From a checkpoint of a small image VQ-VAE: muon at rate 0.0052, 203450 training examples.
Rows from block 3 of the decoder, named by matrix and row number. Rows with one number belong to one channel. Each number is 500 + 40 x the weight over its row's rms, rounded and kept within 0 to 999. All counts start at 0. Numbers have three digits each. After the name is the row's rms in percent of the matrix's.
# convs0: first 3x3 conv (decoder.decb.0.1.convs.0.weight, 192x192x3x3), inputs 9-17, a 3x3 kernel for each
# convs1: second 3x3 conv (decoder.decb.0.1.convs.1.weight, 192x192x3x3, transposed), outputs 9-17, a 3x3 kernel for each
convs0.23 107:458485473471470468500479468519477492509514497486465461504498516521490501539510519473525519480501502462476505492507529480543521508484533565497455558454514456477482480488469476496496489450501447493438439489510565596549536443479553503541566529571
convs1.23 131:523535469462500486476491481523563537540560511490497513448470489473536506504505439485533596469550545470469471498431462456437506518506517491447525495509536492480542539508471481477485457448483489493560492543569488521498513467457506493536468448555
convs0.24 107:485451492558524538495479541502485475440486497427458496561538518530552520466447440450511474441483510439504520529475478517503486459498469487493462454509525506505464530524565575565484482474432442477472481491515484508507603636552489492506383437486
convs1.24 081:506538534443443477470495483513547540527471520541496517570557525510466468507480494562519511509555567568538557480514613460558477539517478532458521451458515514433466536516506523487454521489455510484442499521527499540542572593600491540540461428447
convs0.25 093:535524540532473487461537472485544491495500493527493523501511533401499485462491507441418471484496497519548508565497514517545490505545517521604560545482500528479492495543456522494474488501456522500536530537522539517516518540554406474519399437488
convs1.25 104:473417472509479470487478449439484467513536517514553543562535548551544522558587548489441467513510481559615534451565479519541529501550552524471496455440485468396476520478552442475548494430517482470494486489550505502507517537496448550524439467491
convs0.26 103:530514478552504500484542536463481455507498474510527484502537538549520493540553501451438471489534464497535464509468477415419482474489478478488508488475397525430472497472519520464492485463470573512470530503529453428502510507514462491517495492542
convs1.26 092:511478487504497462489502485535478562534529521536488478512489498520449461486514490526497535531453484464495496560523503521574518447506479553529421522483442428533552529512550521577562476506519455488512518545518497530468441466468456478501508476485
convs0.27 097:460440426587542537465525458468489495513507484480509472523488477541499505486493509493469450481452453560455465436446494451525452500456488598501464477537462410463468509557512524492582471492436450527555473529563512479544570592543517557595437545575
convs1.27 087:611472521525454452556520468515546528539488575513458534456519534542524507541485510528464530576511565503451547586502586484486612505528561527477516525468483585481478510491551448475507450469455477513540464518571491496490426444562463497550499452536
convs0.28 102:533520488580532521603557508475499487469480507486491499560476489507507500546520496519508469481435474432400476489508475486495490463595475544525528496489507518481471562484491516581498489531502524497553546468505488501588534560495481617544503601514
convs1.28 080:497500486413506503452471522526553475512605558541560549549535557519572569495532558549550491525513492522455451518484566448471509491521473529558523480533515502469530524505517528471500505537512516453513532478501510552555457489494479449455487517427
convs0.29 095:536547509546528552544560587510524512495537455519478506537565501525498479444580478454549496491516537486505464511492500534474493483525509493464518502560535461517462465523509444541549483541515508466498609476500543484666484456443521458480507471467
convs1.29 094:416464519431445480425458504449506469501518457543554495460459517532555508447470536486442492438501558458503510592486544561499550468489459489498535429561504462506493455471583459489516483476430488505475507498470536567432485505476466550487477544439
convs0.30 101:533555513517557462506515466465480478472492485455503486464483522458461530457430509577463477556479545496544441459496447503485425528473483482549593530479502572525458471556576519496518469479470539494503455426468471515487472503541554437514538481489
convs1.30 090:589477454461453467443469492519530553523490512488554529508565535475494503460512488534535535480528521532588561460484441525478483537520534506486518486467562508492500553568566552477529480489547575541572463565556428504527482517453502554401485485418
convs0.31 112:501552502600423567566493542497493527524520580466498473469508455413516459480505488525443525468511552529499511488519443533446470497486470518518541505533497545556483466433492502445559502457539479479470491490526540509451538518477450460526455452505
convs1.31 107:469556532428522481529577488483501481489515518502522496519486530571497589493519502457498501508523417532481450533578544565527443594559511486495480469521444458465528451473488482512465514525541493507498505462512543493521549502568506524511547450473
convs0.32 098:532452481487538495528454529532529503522508517509490488487470488556457490540494484468520505490572480504441507455492533459472499509519526490508531517546465493626472565478500499493457471418472422498552555524504484469514521524475512487464492473484
convs1.32 128:514387457534538551501498507543531527523404480513475460514443503514488467477473476500507426500469467560510544527501533474533499488537543469520534476432532507480525554491498564527465542500507468524552473607523524465463492463504473483509517440429
convs0.33 096:567548505401509470466508500507540448472448481475508481507489490508511506472516514571516526450467529531548493509423433492398471531449512500447472524621494521571507543517484423524473458518465462442435525548513449509487455548525561485465449460420
convs1.33 101:503554510463488490470546477500585510551532540512455461465425453526543521512496498529552538484567550538545506504546494494554557554556478501463540477506513490478485487442514414484509485497503462461508574485521582645590560550529504440466451484519
convs0.34 105:517427494500510555524525469559586578528543535547556557554519537550526540541544555513524515532542561558495508578544560519521535542576509542550590546547630515509536600564525566516518536536542477443503484503498483517515491485509457461445502470482
convs1.34 084:502471466556543508571581542405400439375425402418413440485476493448449462463466469461456467486479497447520476454518501490516492483488460514554487568590556587606548416459511436462520429432484490540546472532528498485502514530495521502494493507480
convs0.35 096:508494500528503499513532489490492521468500555505523534521527542488447501458500511453513572479489596482489489486492503517482529505475534508496415526541502556454428484541480508520514442559516493502502540472407528535524569453437515442454476453456
convs1.35 112:508552473500588525490543503477577532515482488471474457492476499504525526507524505584566442489534531386464568550480517481514525542498511446493466475471442497491397491475530518487537517472492543490513435466481436403476568521597553519533521437456
convs0.36 096:473503547481458497504483502498541522548547492477478502441506497457490498501541564505538513481502475516515494517467480505527543450450439468404598565443493543499567462563491554530512496497503410422508429531473456459437457549520543449533516487514
convs1.36 110:488571512462616549436519525502461459502457530503486483512505546523509532508538478545495503525540557486536507590522484532529442562507496477509455476541444491528471446476491456456435502505485565511537533420505494487517507530465544541449475491495
convs0.37 095:478563484460504551546518486528552485496509527504504508460505502445501531468532516505496457477511488427521468557513568472511469512516487559370529521552438517497458535459450513537502510497473452487527527476515487466450455363476523439476478452497
convs1.37 085:472536492478496498561492479461527470504490545489417484504571546520537556547559486479553538501551562578600545517458443582497556506504491501396489477487379485516504476417510485487416481509513516499538497479471462478454501504564481540499544505502
convs0.38 100:615448522566519529534492486505470565455490522500520567515539529521524512518549565471495511484446579465437508480434437529511460475497464459563443481510526497506528560600470506544528487473447522513475511485516525487485473542440474447432476515482
convs1.38 074:479440486456487483425467469525522587560530564510540486483478460532522531479469472513510494480522542492575457395484518457522471492471531492527489495417512527438512520483438576548567531502506514504387463530448487465557525531475499515475503531508
convs0.39 098:487449413495505473412517520512446514551582518461535501441451493464568484464485510480449547493501546479476505542538525461504455552497550577566500456587600507525542493486487468530455534515468450491571609584543466489503463478457459482477485433504
convs1.39 084:479522508504487503578565528486465441533490477519494488461481508416450459506495537492507519435494533512403513492416475500460499478468466517535520505563528541477487559515488469470437482466515547497505524500514479480502426491513472568494437468482
convs0.40 096:432479403418434441409465492468532491491453484507509485490510515503514474489518551480514513531489535465511495455493497494483438461456469495492521495495461507510516506533497506529524480491465567542619539480491614567545595494447496479491516505504
convs1.40 135:524509464494452526504535516431506535529486551592557534442537523485484432424460461483523482461494484507491486483472513506481476464470526460476433523464516452503511498467462521526465471465485530543456476532573553484420528488471405454519523519450
convs0.41 105:497466441523473480488503475495506477486475456519514454561532542540540515563519548472488425482445513452483523483466482503502517507509528559654553494517457542524527512477514494496473515478468513489493461449476422519539552537538526473581538470541
convs1.41 106:465461448507467417534494466526494476534530505486458461469475504500493528487469520483487578570564527529526528489518488453503496494460499496503467540527492512474484497559590487533540547544535442444504488553518523485536557507464536501504533521508
convs0.42 093:471476482509554485574499512522510516484531544513492491536524511521562507534545510520520527472425508502436483504450545459489560536439552533610537496486499510581545522599543481544573596534557498462548527521543497505518519511530500513473492496492
convs1.42 091:497454476539575467493444461593508554528487533504499457544486487544498506494491446579498517529488573510534543479606491480531475538504580430375499600431541506474498524547527512484538515456519476532452481485527510566519547504497519398512506485515
convs0.43 103:540490528515522495515512487520534476486532512527513535485495511471519524473475508501527511486515510540513491514555505454505496459523447507530442546450490531501479479493515538518485502545536495543535473464472548539539495473572502436511481444461
convs1.43 106:519478524504481480489509505506482475470532565477528551462450457478394466479529526482491423462470497483505480560434464512416463475402446508525507483513467432500503507502501493422500462487448479450474442448445525452514507563463495559485471534445
convs0.44 099:522543493499522570553556476481509505498504500517531531512489500449518491529535506436526530454499497504507431520456445502500495449489462423463505536549477463540489483531462530507562558486574477444471429453439426471494492469550467463498488477462
convs1.44 097:533529492435407416527497474492525554492508461556517514417377460468490530489484512562441508502540576494538582598448478527514532525523484498398495501483441512474520454454495472477441548513499534506547575524538509565529518541468545552501527526590
convs0.45 095:483492535389457506588561490500525511576518503537482504523464501534438457602489528484481496510514443515474509490421519423425500516492524488523480556464523477428574553569485550584487525503491480487516424528530580513540492501501526535474505530469
convs1.45 093:473515536438491507476429537523472532521478530534540540478486475574552484495500478545507501475524505535576486510607463487571520477517563446489431494454440518474439546546458575499466546507448472463500479478516487515494529517431511488491495513446
convs0.46 109:465580508550553528552491458452448491475496491473448504539462468522472470513465474437561525478477462470521571433488452477491505497469504446506426511536508539572553526504526554514519539541520517540473532577503470496471477364459518505522533543459
convs1.46 079:556540464474493452526470537508541485522544529491572511535522487535520506526512519556558509556544519488443549551538504468504474460460471452482515498480464512476548544455473481469499501495490481481552446453502496506494518440355492484407538627533
convs0.47 096:467454507499559561520506535488494515523536483472513426467507524470521548501496546560567561440443422514446555459497534528536534475509532505540459442510448433449506521544583476510503459486526463462436552500509479498484570528582514576612490499470
convs1.47 103:440401441540548542478472470570534526504531492520516514545544506458475514517505509552565532553532520449507481466462504523458467482496552437478520506474482484467466446436453490477509459508540541498442443504497626522501508484474438466448478477474
convs0.48 103:470467470399430474435490531510482459544522507471501540480475489492550530486553509528491481472477472508491496487477488457429508460471482539496464437474460418487508501491493530468497524548507432481495593643551584487432479432497495508535442563526
convs1.48 138:553484457470489444424454465496501542516512524512536496499461448468449513491541538505450452477449450524444363472508536484457543443522495575493457500505527498488491495518540441516494448511480483519391563499410530489528519522490515527454453435491
convs0.49 102:445475462509499518499518562514521459552499494524490480468458475429475484460468467538520472490539487479503477480502449535514466499480437464470519465498551526489518436449520460455492521546535484503587452486526405461484469431419539464358582465359
convs1.49 089:505521485463498507495512534485536464499471460512483459526528469553523496591544475463493564470486493575528513570524532506459452519504487531533479533589559492535561520466455530528491554544603562555560537510553460507533567481364555463382521536479
convs0.50 095:449497497495470533441467448504495500522526512545556577498475467512487476487458453540480595471422576470553532480474495525509420463451474498457559434475465387494449509522546530480556473469518502482484523415462557515448524497505501502486583467471
convs1.50 076:556574637427466530528555584522508511495498477519532531557472492500465478529487516504457461491567532421435392482508540557481497536466502503514582516461567523523554493535507454537502480504480576491474556572543542538542606519442580536499570521522
convs0.51 098:498494467449469445585513540441494451451519473462459462516483467565530506484472524526535520521556561506466470469460429498511499516491513469517496488454482512539515436454505495494487526487456464479471409523492486462507537545538543510584460488503
convs1.51 077:509565519571516585492503509527495495471489500550460485496508495510468440603499441510535518520523542539549509464584617522433482508493519509497517539523545462529483550453456565528467485510542548470477534525590529571547523540544520497512515493504
convs0.52 095:594484524447521460506494548533545563515516485531488511507475494476463470503485522453513437482648554490473480492501521543467524478458548496446479468500501534474468503528546502633582505510487511517470493544554513535525502566457521510424481470433
convs1.52 078:502534516516516527489531541499525419466506436456493411495476498458507501443491474515514489479487516476481466496446548525488499508449539500470498493540505487509505524468441543517520547492487556537549479493483478518456518489405540494413473478451
convs0.53 095:512507473481485486564526505509463530501451519481452535562582576498525549513540520497567581523560541513495484507531491530502480474487479512489466505488502566490556491544520461524482549541476509540500452563496422481509498514579436457573464529532
convs1.53 071:479512440528520519511516512450539509573518528452487484521524586532558541551527512496573580494495423522463459529449500501511460521516485499488440481493454469442466566514512541499510554516543452488506506441566445429497501491500465460455448493461
convs0.54 097:464484482485534467475470568541474520486511536491458521482461513483522538467445486479508451542508545523529465466481465452484475522516472502518543486475519528549496516510486473490469511511492477486588512518516541504573438471390458477422451486469
convs1.54 084:499508481511561509548540503539558554512533526449496458513519520461504518481517473512497542480522441511497526509403477491468481545490464522505448456519433426514480494489482457449432447467493433433438501506492409511565479561479530517468538562509
convs0.55 094:408494501534546464507496499504498489519499490516543502472508504470461443454418428496573517512538489509506445481454481508510470461473446499454467462519531490478542516542473533470448515458441486525503558391455489505456524476527522513579457414506
convs1.55 084:526527547617493567519533537501478456543496519489520526545537552596520533485468505512457507585514466477407456523577519482535496513529513491481523470488502507494541589531444497502445512415455536541489518496476563501487480580531431544455531540531
convs0.56 098:547486483558471455522533436487475516442490481522509514555536510501495491534489465501576634454510539444550481422438451463535509495492484517491444449517534453527502495491489476526494459549494427491487444468463457528518537490509522554515517565539
convs1.56 084:501509477543508573503498499423482504457519540468518454500483543535492499506505561484525468508536452415426503490497455485412445521507503499479535408511492486501536528527525532502576538506516494466545550570509548553559560533514538534551551528515
convs0.57 092:436434450493530500475450521493505488477526527538496476505450500529473515523492526547531473518518479545555476444508528474501505483498523541468456593629517527565527572524488503504425474504493530542480572524515555530504445421516480498543489556552
convs1.57 071:471563543531501487525475470510424495500453557525473550492536529499546529528531502511436458493483450543541569501451513486446456516495540528498501566538478500494456497501522459481489554568519536481541512535492537476480481478507500521531496491514
convs0.58 102:529506535507416458527478494520513515522473522511510498508509457511516485502498456509603456543501502522477535509489522504480523523480524458479445499639512526565448512500529517534522536528564539532529475440528514497523555554531600586511555562532
convs1.58 110:518538580489439501478515462506506519467501592437507522448442533466432539431486476493510489484471447472446445508471458521530524485503485515511492473538484482487506508498498540537534522558508467459489445503486437563510542644574430504496432476449
convs0.59 098:489531489467438521503548507501489521513488512524464491560511513514509520523464472435495461449494494486517494466491501420471525487505520526501481401404359433486436609622499622562604549552576501509416465483504549507533531510457562462391599529489
convs1.59 089:496470489464541483512537535530531492494506495558486532514487534502472515499511524545498506521572558508508495524466477487524540523508530470538456521571484527444499454498485510479477510463444503520566481528523521504530447440412477447493455454407
convs0.60 102:523553508550612511572631529506513503506510516482475483433472454410425415465466435471496475481532498522572519546503541535471473497487509441422512470482497434464436495531469448456510487501535531487464525504448474504434460494447430440466488485443
convs1.60 069:428394420506459438531504521497451476444422471466507510473489497461480453501522481494489496482491459523512533483492496521505471519500528575586603570598551553541518468543475485526498542541567484523468519559540529587564462477473516490490514472458