python train.py --train_examples=203450 --bottleneck="vq" --encoder_arch="mlp_mixer" --encoder_mlp_ratio=3 --decoder_weight_standardization=false --nesterov=true --final_lr_fraction=0.01
Rows from block 5 of the decoder, named by matrix and row number. Rows with one number belong to one channel. Each number is 50 + 12 x the weight over its row's rms, rounded and kept within 0 to 99. All counts start at 0.
# convs0: first 3x3 conv (decoder.decb.1.0.convs.0.weight, 128x128x3x3), inputs 117-127, a 3x3 kernel for each
# convs1: second 3x3 conv (decoder.decb.1.0.convs.1.weight, 128x128x3x3, transposed), outputs 117-127, a 3x3 kernel for each
convs0.26:48 44 49 52 50 46 55 52 21 61 61 54 43 50 44 53 65 45 36 53 58 34 56 56 47 59 52 37 52 77 44 73 99 51 78 76 74 59 34 79 67 43 61 59 34 55 30 54 49 39 56 35 46 47 55 47 47 30 34 31 49 36 31 52 61 74 52 54 58 56 52 62 55 50 66 65 45 58 60 48 57 66 42 55 56 53 51 41 57 61 46 55 66 57 59 61 42 47 49
convs0.27:56 58 63 48 37 55 46 31 52 41 49 60 50 49 59 55 53 49 22 23 28 40 40 42 45 44 38 48 60 66 44 57 58 37 41 50 45 50 54 39 39 47 47 50 49 54 51 48 46 49 54 50 50 49 64 55 49 49 39 33 49 53 48 54 53 54 63 61 62 70 67 66 52 57 61 43 47 54 56 59 58 50 52 44 59 55 56 56 47 43 57 49 53 57 54 56 62 45 44
convs0.28:31 17 31 30 43 45 36 50 42 45 39 37 51 49 49 63 54 63 65 49 58 47 45 45 54 54 59 24 14 20 26 17 25 50 35 28 40 46 40 39 50 43 37 45 46 52 39 37 49 40 46 47 44 38 48 56 50 62 64 54 59 50 41 35 25 33 21 21 38 38 37 39 56 45 39 49 32 35 43 30 39 45 41 47 44 44 46 51 50 48 64 61 54 56 58 43 54 55 58
convs0.29:34 57 70 48 80 68 52 78 63 49 52 42 60 48 49 57 55 42 49 32 50 48 26 42 31 32 44 45 39 59 63 59 73 57 61 54 43 53 49 48 50 46 55 54 56 62 61 60 61 50 64 73 56 48 39 46 43 49 53 55 44 41 40 30 47 48 33 31 36 45 45 28 57 54 49 53 51 40 50 45 46 51 51 55 48 40 39 45 42 41 39 37 53 38 47 52 34 43 52
convs0.30:34 37 58 41 29 55 47 36 63 29 48 66 40 45 63 56 53 52 42 36 39 57 42 28 60 41 39 48 49 46 59 55 48 80 41 47 50 42 37 58 44 31 46 46 44 59 34 36 46 26 51 52 24 35 49 53 55 40 44 56 28 36 48 60 52 51 65 57 47 54 58 46 77 55 47 45 65 47 55 42 44 52 38 34 47 43 38 56 43 39 53 36 54 45 33 38 49 36 31
convs0.31:52 58 42 64 67 46 81 92 65 33 27 37 33 20 32 48 49 48 47 50 44 43 44 48 42 35 48 51 38 38 35 24 29 53 55 50 43 40 42 64 70 57 54 57 61 65 52 49 43 54 55 47 54 77 50 61 54 47 33 27 52 44 58 44 37 34 47 44 41 36 53 52 48 31 38 58 53 46 55 59 49 45 51 55 46 55 57 53 54 61 41 48 50 47 53 59 38 51 48
convs0.32:51 22 35 47 18 31 67 42 39 41 30 32 34 22 23 40 26 29 44 55 67 43 58 61 49 52 47 31 11 28 36 16 28 46 31 32 56 58 67 50 41 54 58 65 72 62 74 59 74 75 60 73 69 52 40 38 48 38 47 31 45 46 37 36 40 43 42 49 44 52 48 40 40 51 52 41 39 41 52 46 65 49 47 56 60 49 49 48 42 41 56 57 50 61 53 45 58 48 54
convs0.33:42 83 72 67 60 45 55 59 42 47 51 70 56 50 54 56 38 47 42 54 57 41 46 50 43 60 46 60 77 71 40 62 50 40 22 27 47 37 46 55 52 49 67 61 54 41 34 35 47 43 42 37 34 37 59 53 41 69 66 57 43 44 27 69 58 52 46 42 37 46 46 48 62 61 45 42 45 40 44 26 34 70 75 63 61 54 56 62 70 81 44 49 37 60 70 72 60 71 69
convs0.34:74 53 79 87 76 80 44 47 67 72 72 56 88 74 73 81 82 66 63 58 56 59 76 64 62 67 66 61 37 53 47 24 28 44 12 29 76 78 64 57 78 67 47 43 57 58 59 62 46 54 52 52 59 47 41 59 55 41 46 53 34 52 72 44 46 56 66 48 56 64 66 57 57 38 56 51 39 43 57 55 43 61 58 51 81 54 70 59 69 63 56 58 44 72 77 84 47 76 75
convs0.35:68 72 80 67 72 73 49 66 61 55 57 40 44 53 42 52 54 48 50 35 25 52 22 31 50 39 48 48 16 33 40 14 41 57 43 66 45 42 36 45 39 33 47 44 39 41 59 52 53 60 53 48 51 33 45 39 46 43 49 52 48 47 48 69 61 46 66 63 49 56 57 46 41 47 46 50 29 51 47 32 47 51 46 62 50 62 56 41 28 43 46 46 38 49 51 29 51 49 40
convs0.36:40 49 55 37 43 50 68 68 68 38 26 42 65 38 24 73 56 43 34 52 48 41 54 59 40 54 49 47 55 45 52 60 59 61 66 44 21 21 31 38 34 40 51 65 54 79 75 67 74 72 69 70 49 61 39 56 64 48 73 73 58 54 47 35 47 39 40 49 48 46 51 53 51 57 35 49 54 43 45 60 51 46 30 44 33 37 45 48 34 53 56 57 53 63 70 59 70 71 60
convs0.37:80 99 56 69 63 42 53 42 39 82 73 67 67 66 65 33 37 55 35 39 45 45 53 44 52 59 54 25 64 35 28 67 45 28 36 40 45 45 64 53 39 60 52 47 49 57 48 43 46 51 46 41 44 59 25 40 63 50 64 82 85 83 65 46 50 58 41 52 50 45 50 42 48 51 37 52 51 48 47 50 47 57 47 52 50 31 35 66 53 48 42 37 60 47 46 55 53 44 55
convs0.38:52 77 78 53 80 87 35 47 36 63 39 38 52 45 34 63 58 48 70 69 57 59 54 53 53 54 58 49 55 59 34 43 26 25 34 27 38 46 48 39 50 47 38 54 50 47 47 53 52 63 59 48 71 56 63 73 64 67 60 48 49 54 45 50 55 59 60 62 52 56 47 40 57 45 52 45 35 30 52 45 41 55 48 47 33 34 42 40 35 42 62 56 71 55 80 65 49 58 53
convs0.39:05 27 43 35 40 48 40 41 53 38 53 47 43 40 49 44 39 28 59 45 42 57 59 43 57 42 39 45 47 47 42 40 41 40 44 41 53 41 50 52 48 55 51 40 50 58 48 38 59 52 52 55 53 57 40 45 43 43 43 46 50 71 66 38 49 40 56 63 52 53 67 56 45 40 47 50 51 45 38 42 36 46 44 48 53 64 49 39 44 55 44 43 45 37 37 43 51 51 53
convs0.40:74 55 34 54 66 27 33 64 89 31 24 37 28 51 42 28 30 36 51 45 48 71 54 39 62 54 41 58 46 31 53 50 31 54 55 50 47 51 43 45 55 43 34 62 61 30 30 47 33 45 59 33 42 44 51 47 40 45 56 50 59 55 63 59 64 60 53 59 54 48 63 63 51 46 38 37 57 54 36 37 35 36 41 44 35 45 36 50 67 47 53 57 64 55 62 52 46 60 52
convs0.41:55 56 68 56 63 67 69 77 70 43 46 53 67 64 49 54 60 51 42 39 38 71 56 62 49 59 65 72 45 43 59 51 62 51 59 53 55 70 72 58 72 74 36 45 54 38 44 38 40 48 52 50 56 50 62 57 38 62 52 49 62 56 45 61 52 48 68 76 57 70 69 61 45 42 58 39 45 46 47 55 65 60 71 66 42 64 78 37 60 55 42 63 48 37 36 43 44 37 31
convs1.26:53 48 43 48 50 37 39 47 32 49 43 60 51 44 55 47 50 54 42 64 53 51 58 39 54 56 39 29 47 43 37 55 52 42 52 56 63 34 20 45 23 17 41 30 27 62 59 60 64 75 61 60 67 49 73 55 54 61 49 57 54 44 61 40 50 48 42 51 46 41 41 43 53 63 55 56 67 66 53 68 77 48 41 57 38 42 44 39 56 40 49 49 50 39 34 53 26 32 52
convs1.27:60 60 65 39 40 57 19 23 41 56 55 67 44 40 45 38 39 46 56 33 37 63 46 41 68 55 62 46 43 42 48 40 43 56 40 37 40 30 40 45 29 38 39 32 37 48 44 44 50 49 41 44 36 44 47 47 45 44 44 50 36 37 39 22 27 35 28 39 41 39 43 59 63 57 53 59 53 52 43 36 36 45 54 47 42 54 55 45 52 62 67 66 53 53 51 43 49 51 39
convs1.28:45 48 52 33 36 47 45 50 49 53 57 53 51 43 43 59 54 47 28 34 30 35 43 40 23 30 28 77 78 66 90 93 81 90 94 85 47 46 56 53 50 67 64 58 77 56 54 48 62 51 45 60 56 48 44 44 46 41 39 46 50 53 48 45 55 57 58 65 68 56 62 55 46 52 57 45 48 56 52 55 50 49 48 42 55 61 50 58 60 56 28 40 44 37 46 56 38 48 51
convs1.29:26 30 26 42 48 48 57 92 71 48 39 52 44 38 32 45 39 38 46 48 47 57 58 57 56 58 55 48 51 29 71 80 48 44 53 34 63 74 74 63 68 66 60 62 59 31 44 54 08 33 42 17 33 41 45 45 44 47 46 44 48 57 53 48 49 61 46 61 63 53 51 66 61 70 69 41 56 48 39 55 50 38 44 56 33 47 49 46 49 43 49 64 63 41 56 60 43 59 62
convs1.30:58 56 39 53 56 40 38 40 31 50 33 41 57 50 62 43 44 57 45 66 38 34 51 47 36 26 34 42 54 47 27 41 47 38 43 51 57 38 53 56 34 43 58 44 40 60 81 53 53 84 55 53 72 46 62 54 58 63 50 51 58 35 49 52 31 47 59 42 47 61 51 65 59 62 30 47 53 28 38 56 33 85 60 47 80 69 56 56 62 67 53 51 42 55 52 44 52 52 55
convs1.31:44 40 41 42 40 39 47 45 46 58 66 53 56 73 76 49 68 69 45 49 46 54 61 76 44 50 65 41 29 32 57 55 51 56 49 47 26 22 26 45 33 29 55 49 47 47 57 56 51 61 63 58 54 56 31 50 62 44 61 70 28 41 63 51 45 41 52 44 48 62 64 63 32 34 47 24 19 40 42 45 60 32 36 48 36 35 54 50 52 61 35 35 51 33 53 61 42 47 48
convs1.32:37 32 22 57 61 51 82 84 66 61 58 50 75 62 62 48 46 57 32 40 44 48 51 50 45 47 44 77 74 64 76 74 68 62 65 58 41 39 52 41 47 55 46 46 48 52 41 47 54 49 50 54 55 53 48 49 62 56 54 58 58 53 47 50 52 49 57 57 41 63 55 40 20 29 28 45 56 53 55 69 59 46 58 60 54 54 50 58 59 54 64 76 70 42 38 49 31 33 45
convs1.33:51 47 48 49 52 52 30 33 44 57 60 47 43 50 55 33 55 56 54 55 55 45 44 52 45 48 66 48 49 51 40 54 59 31 38 49 48 51 44 48 48 40 57 61 47 43 48 37 51 52 44 41 54 50 56 57 65 67 65 57 57 48 52 48 49 37 47 41 39 32 26 37 80 78 80 69 71 83 51 33 39 37 32 33 52 34 34 44 36 43 31 18 19 31 38 48 71 74 63
convs1.34:44 54 59 36 44 39 36 55 44 50 53 55 17 24 29 24 15 24 52 31 40 42 21 32 48 38 40 60 69 53 68 62 66 56 69 62 35 59 51 40 29 47 41 33 25 30 29 35 46 50 59 44 45 38 21 37 43 30 24 48 30 26 43 41 34 22 28 25 22 29 41 43 68 53 58 56 58 50 51 37 32 38 42 36 30 38 34 42 40 45 45 32 46 30 15 21 47 32 25
convs1.35:49 52 50 35 40 31 31 38 29 48 43 64 49 42 68 51 54 70 55 58 37 66 68 54 60 57 47 34 53 53 49 60 46 41 51 40 42 43 47 59 45 51 51 46 50 44 41 55 42 35 50 52 52 61 52 52 48 53 41 47 51 46 54 50 48 51 52 41 46 50 39 43 64 75 60 50 63 42 59 57 48 77 65 62 46 38 50 37 43 46 64 48 49 54 33 42 50 48 50
convs1.36:39 35 42 61 45 54 71 62 62 61 59 49 72 67 48 59 50 49 26 22 25 30 35 40 41 41 46 66 56 63 54 54 59 55 53 64 60 49 54 64 64 52 72 66 63 50 45 43 52 52 43 59 62 60 42 47 44 41 47 45 42 45 55 58 48 48 56 47 40 48 44 42 43 41 56 46 55 65 49 59 62 58 57 53 63 59 58 52 57 56 48 46 44 44 40 45 41 39 37
convs1.37:30 35 38 46 62 58 71 82 81 43 55 51 47 50 41 30 32 24 50 43 51 51 45 50 41 48 45 45 61 66 49 38 54 64 52 59 64 65 66 58 64 64 60 73 77 53 55 49 56 54 54 44 46 45 42 53 47 57 51 35 43 45 37 49 54 58 50 53 52 56 47 61 56 65 63 58 56 64 43 47 44 43 41 51 59 57 59 42 34 52 52 60 56 65 74 59 62 63 51
convs1.38:52 45 41 40 36 38 33 36 36 63 67 66 64 62 54 55 53 48 38 53 50 37 51 51 35 47 49 26 34 34 32 39 32 33 44 34 50 50 52 56 49 56 54 55 58 34 26 46 31 37 54 43 53 59 48 46 52 44 37 44 38 29 49 54 60 45 50 50 44 58 62 54 74 66 55 64 66 48 45 47 37 50 53 69 51 52 68 49 48 59 36 41 54 21 24 34 24 24 28
convs1.39:59 56 52 53 57 47 57 58 59 49 63 60 34 40 47 30 42 35 64 60 52 65 53 56 72 67 66 33 36 46 45 37 48 51 40 41 56 63 64 68 68 63 59 61 54 43 45 41 38 43 45 40 38 41 48 36 51 43 46 57 55 48 58 41 45 60 45 51 64 54 63 70 50 49 52 41 31 48 42 42 47 42 36 36 46 35 40 45 43 36 48 44 39 48 41 34 51 43 32
convs1.40:50 49 42 44 48 46 40 33 29 42 58 52 47 52 52 62 73 62 66 60 36 53 65 48 56 58 56 54 55 43 42 54 52 22 33 35 40 44 54 50 37 52 63 46 56 33 45 43 43 52 40 42 55 45 35 51 55 39 46 61 31 46 55 52 43 53 43 41 64 27 25 53 60 52 67 52 36 62 42 39 48 38 32 47 42 40 49 48 55 57 31 30 37 58 49 46 54 51 42
convs1.41:59 60 57 61 67 66 43 57 61 50 64 73 42 47 55 46 49 51 36 41 54 45 39 38 44 27 30 25 40 37 24 35 33 36 39 39 60 55 61 48 55 55 47 55 72 49 46 51 52 47 58 52 45 41 42 40 26 35 25 22 32 40 32 45 38 35 42 30 31 51 53 40 60 54 43 64 62 58 50 53 52 50 45 55 24 32 52 34 35 50 59 44 37 48 35 42 37 26 36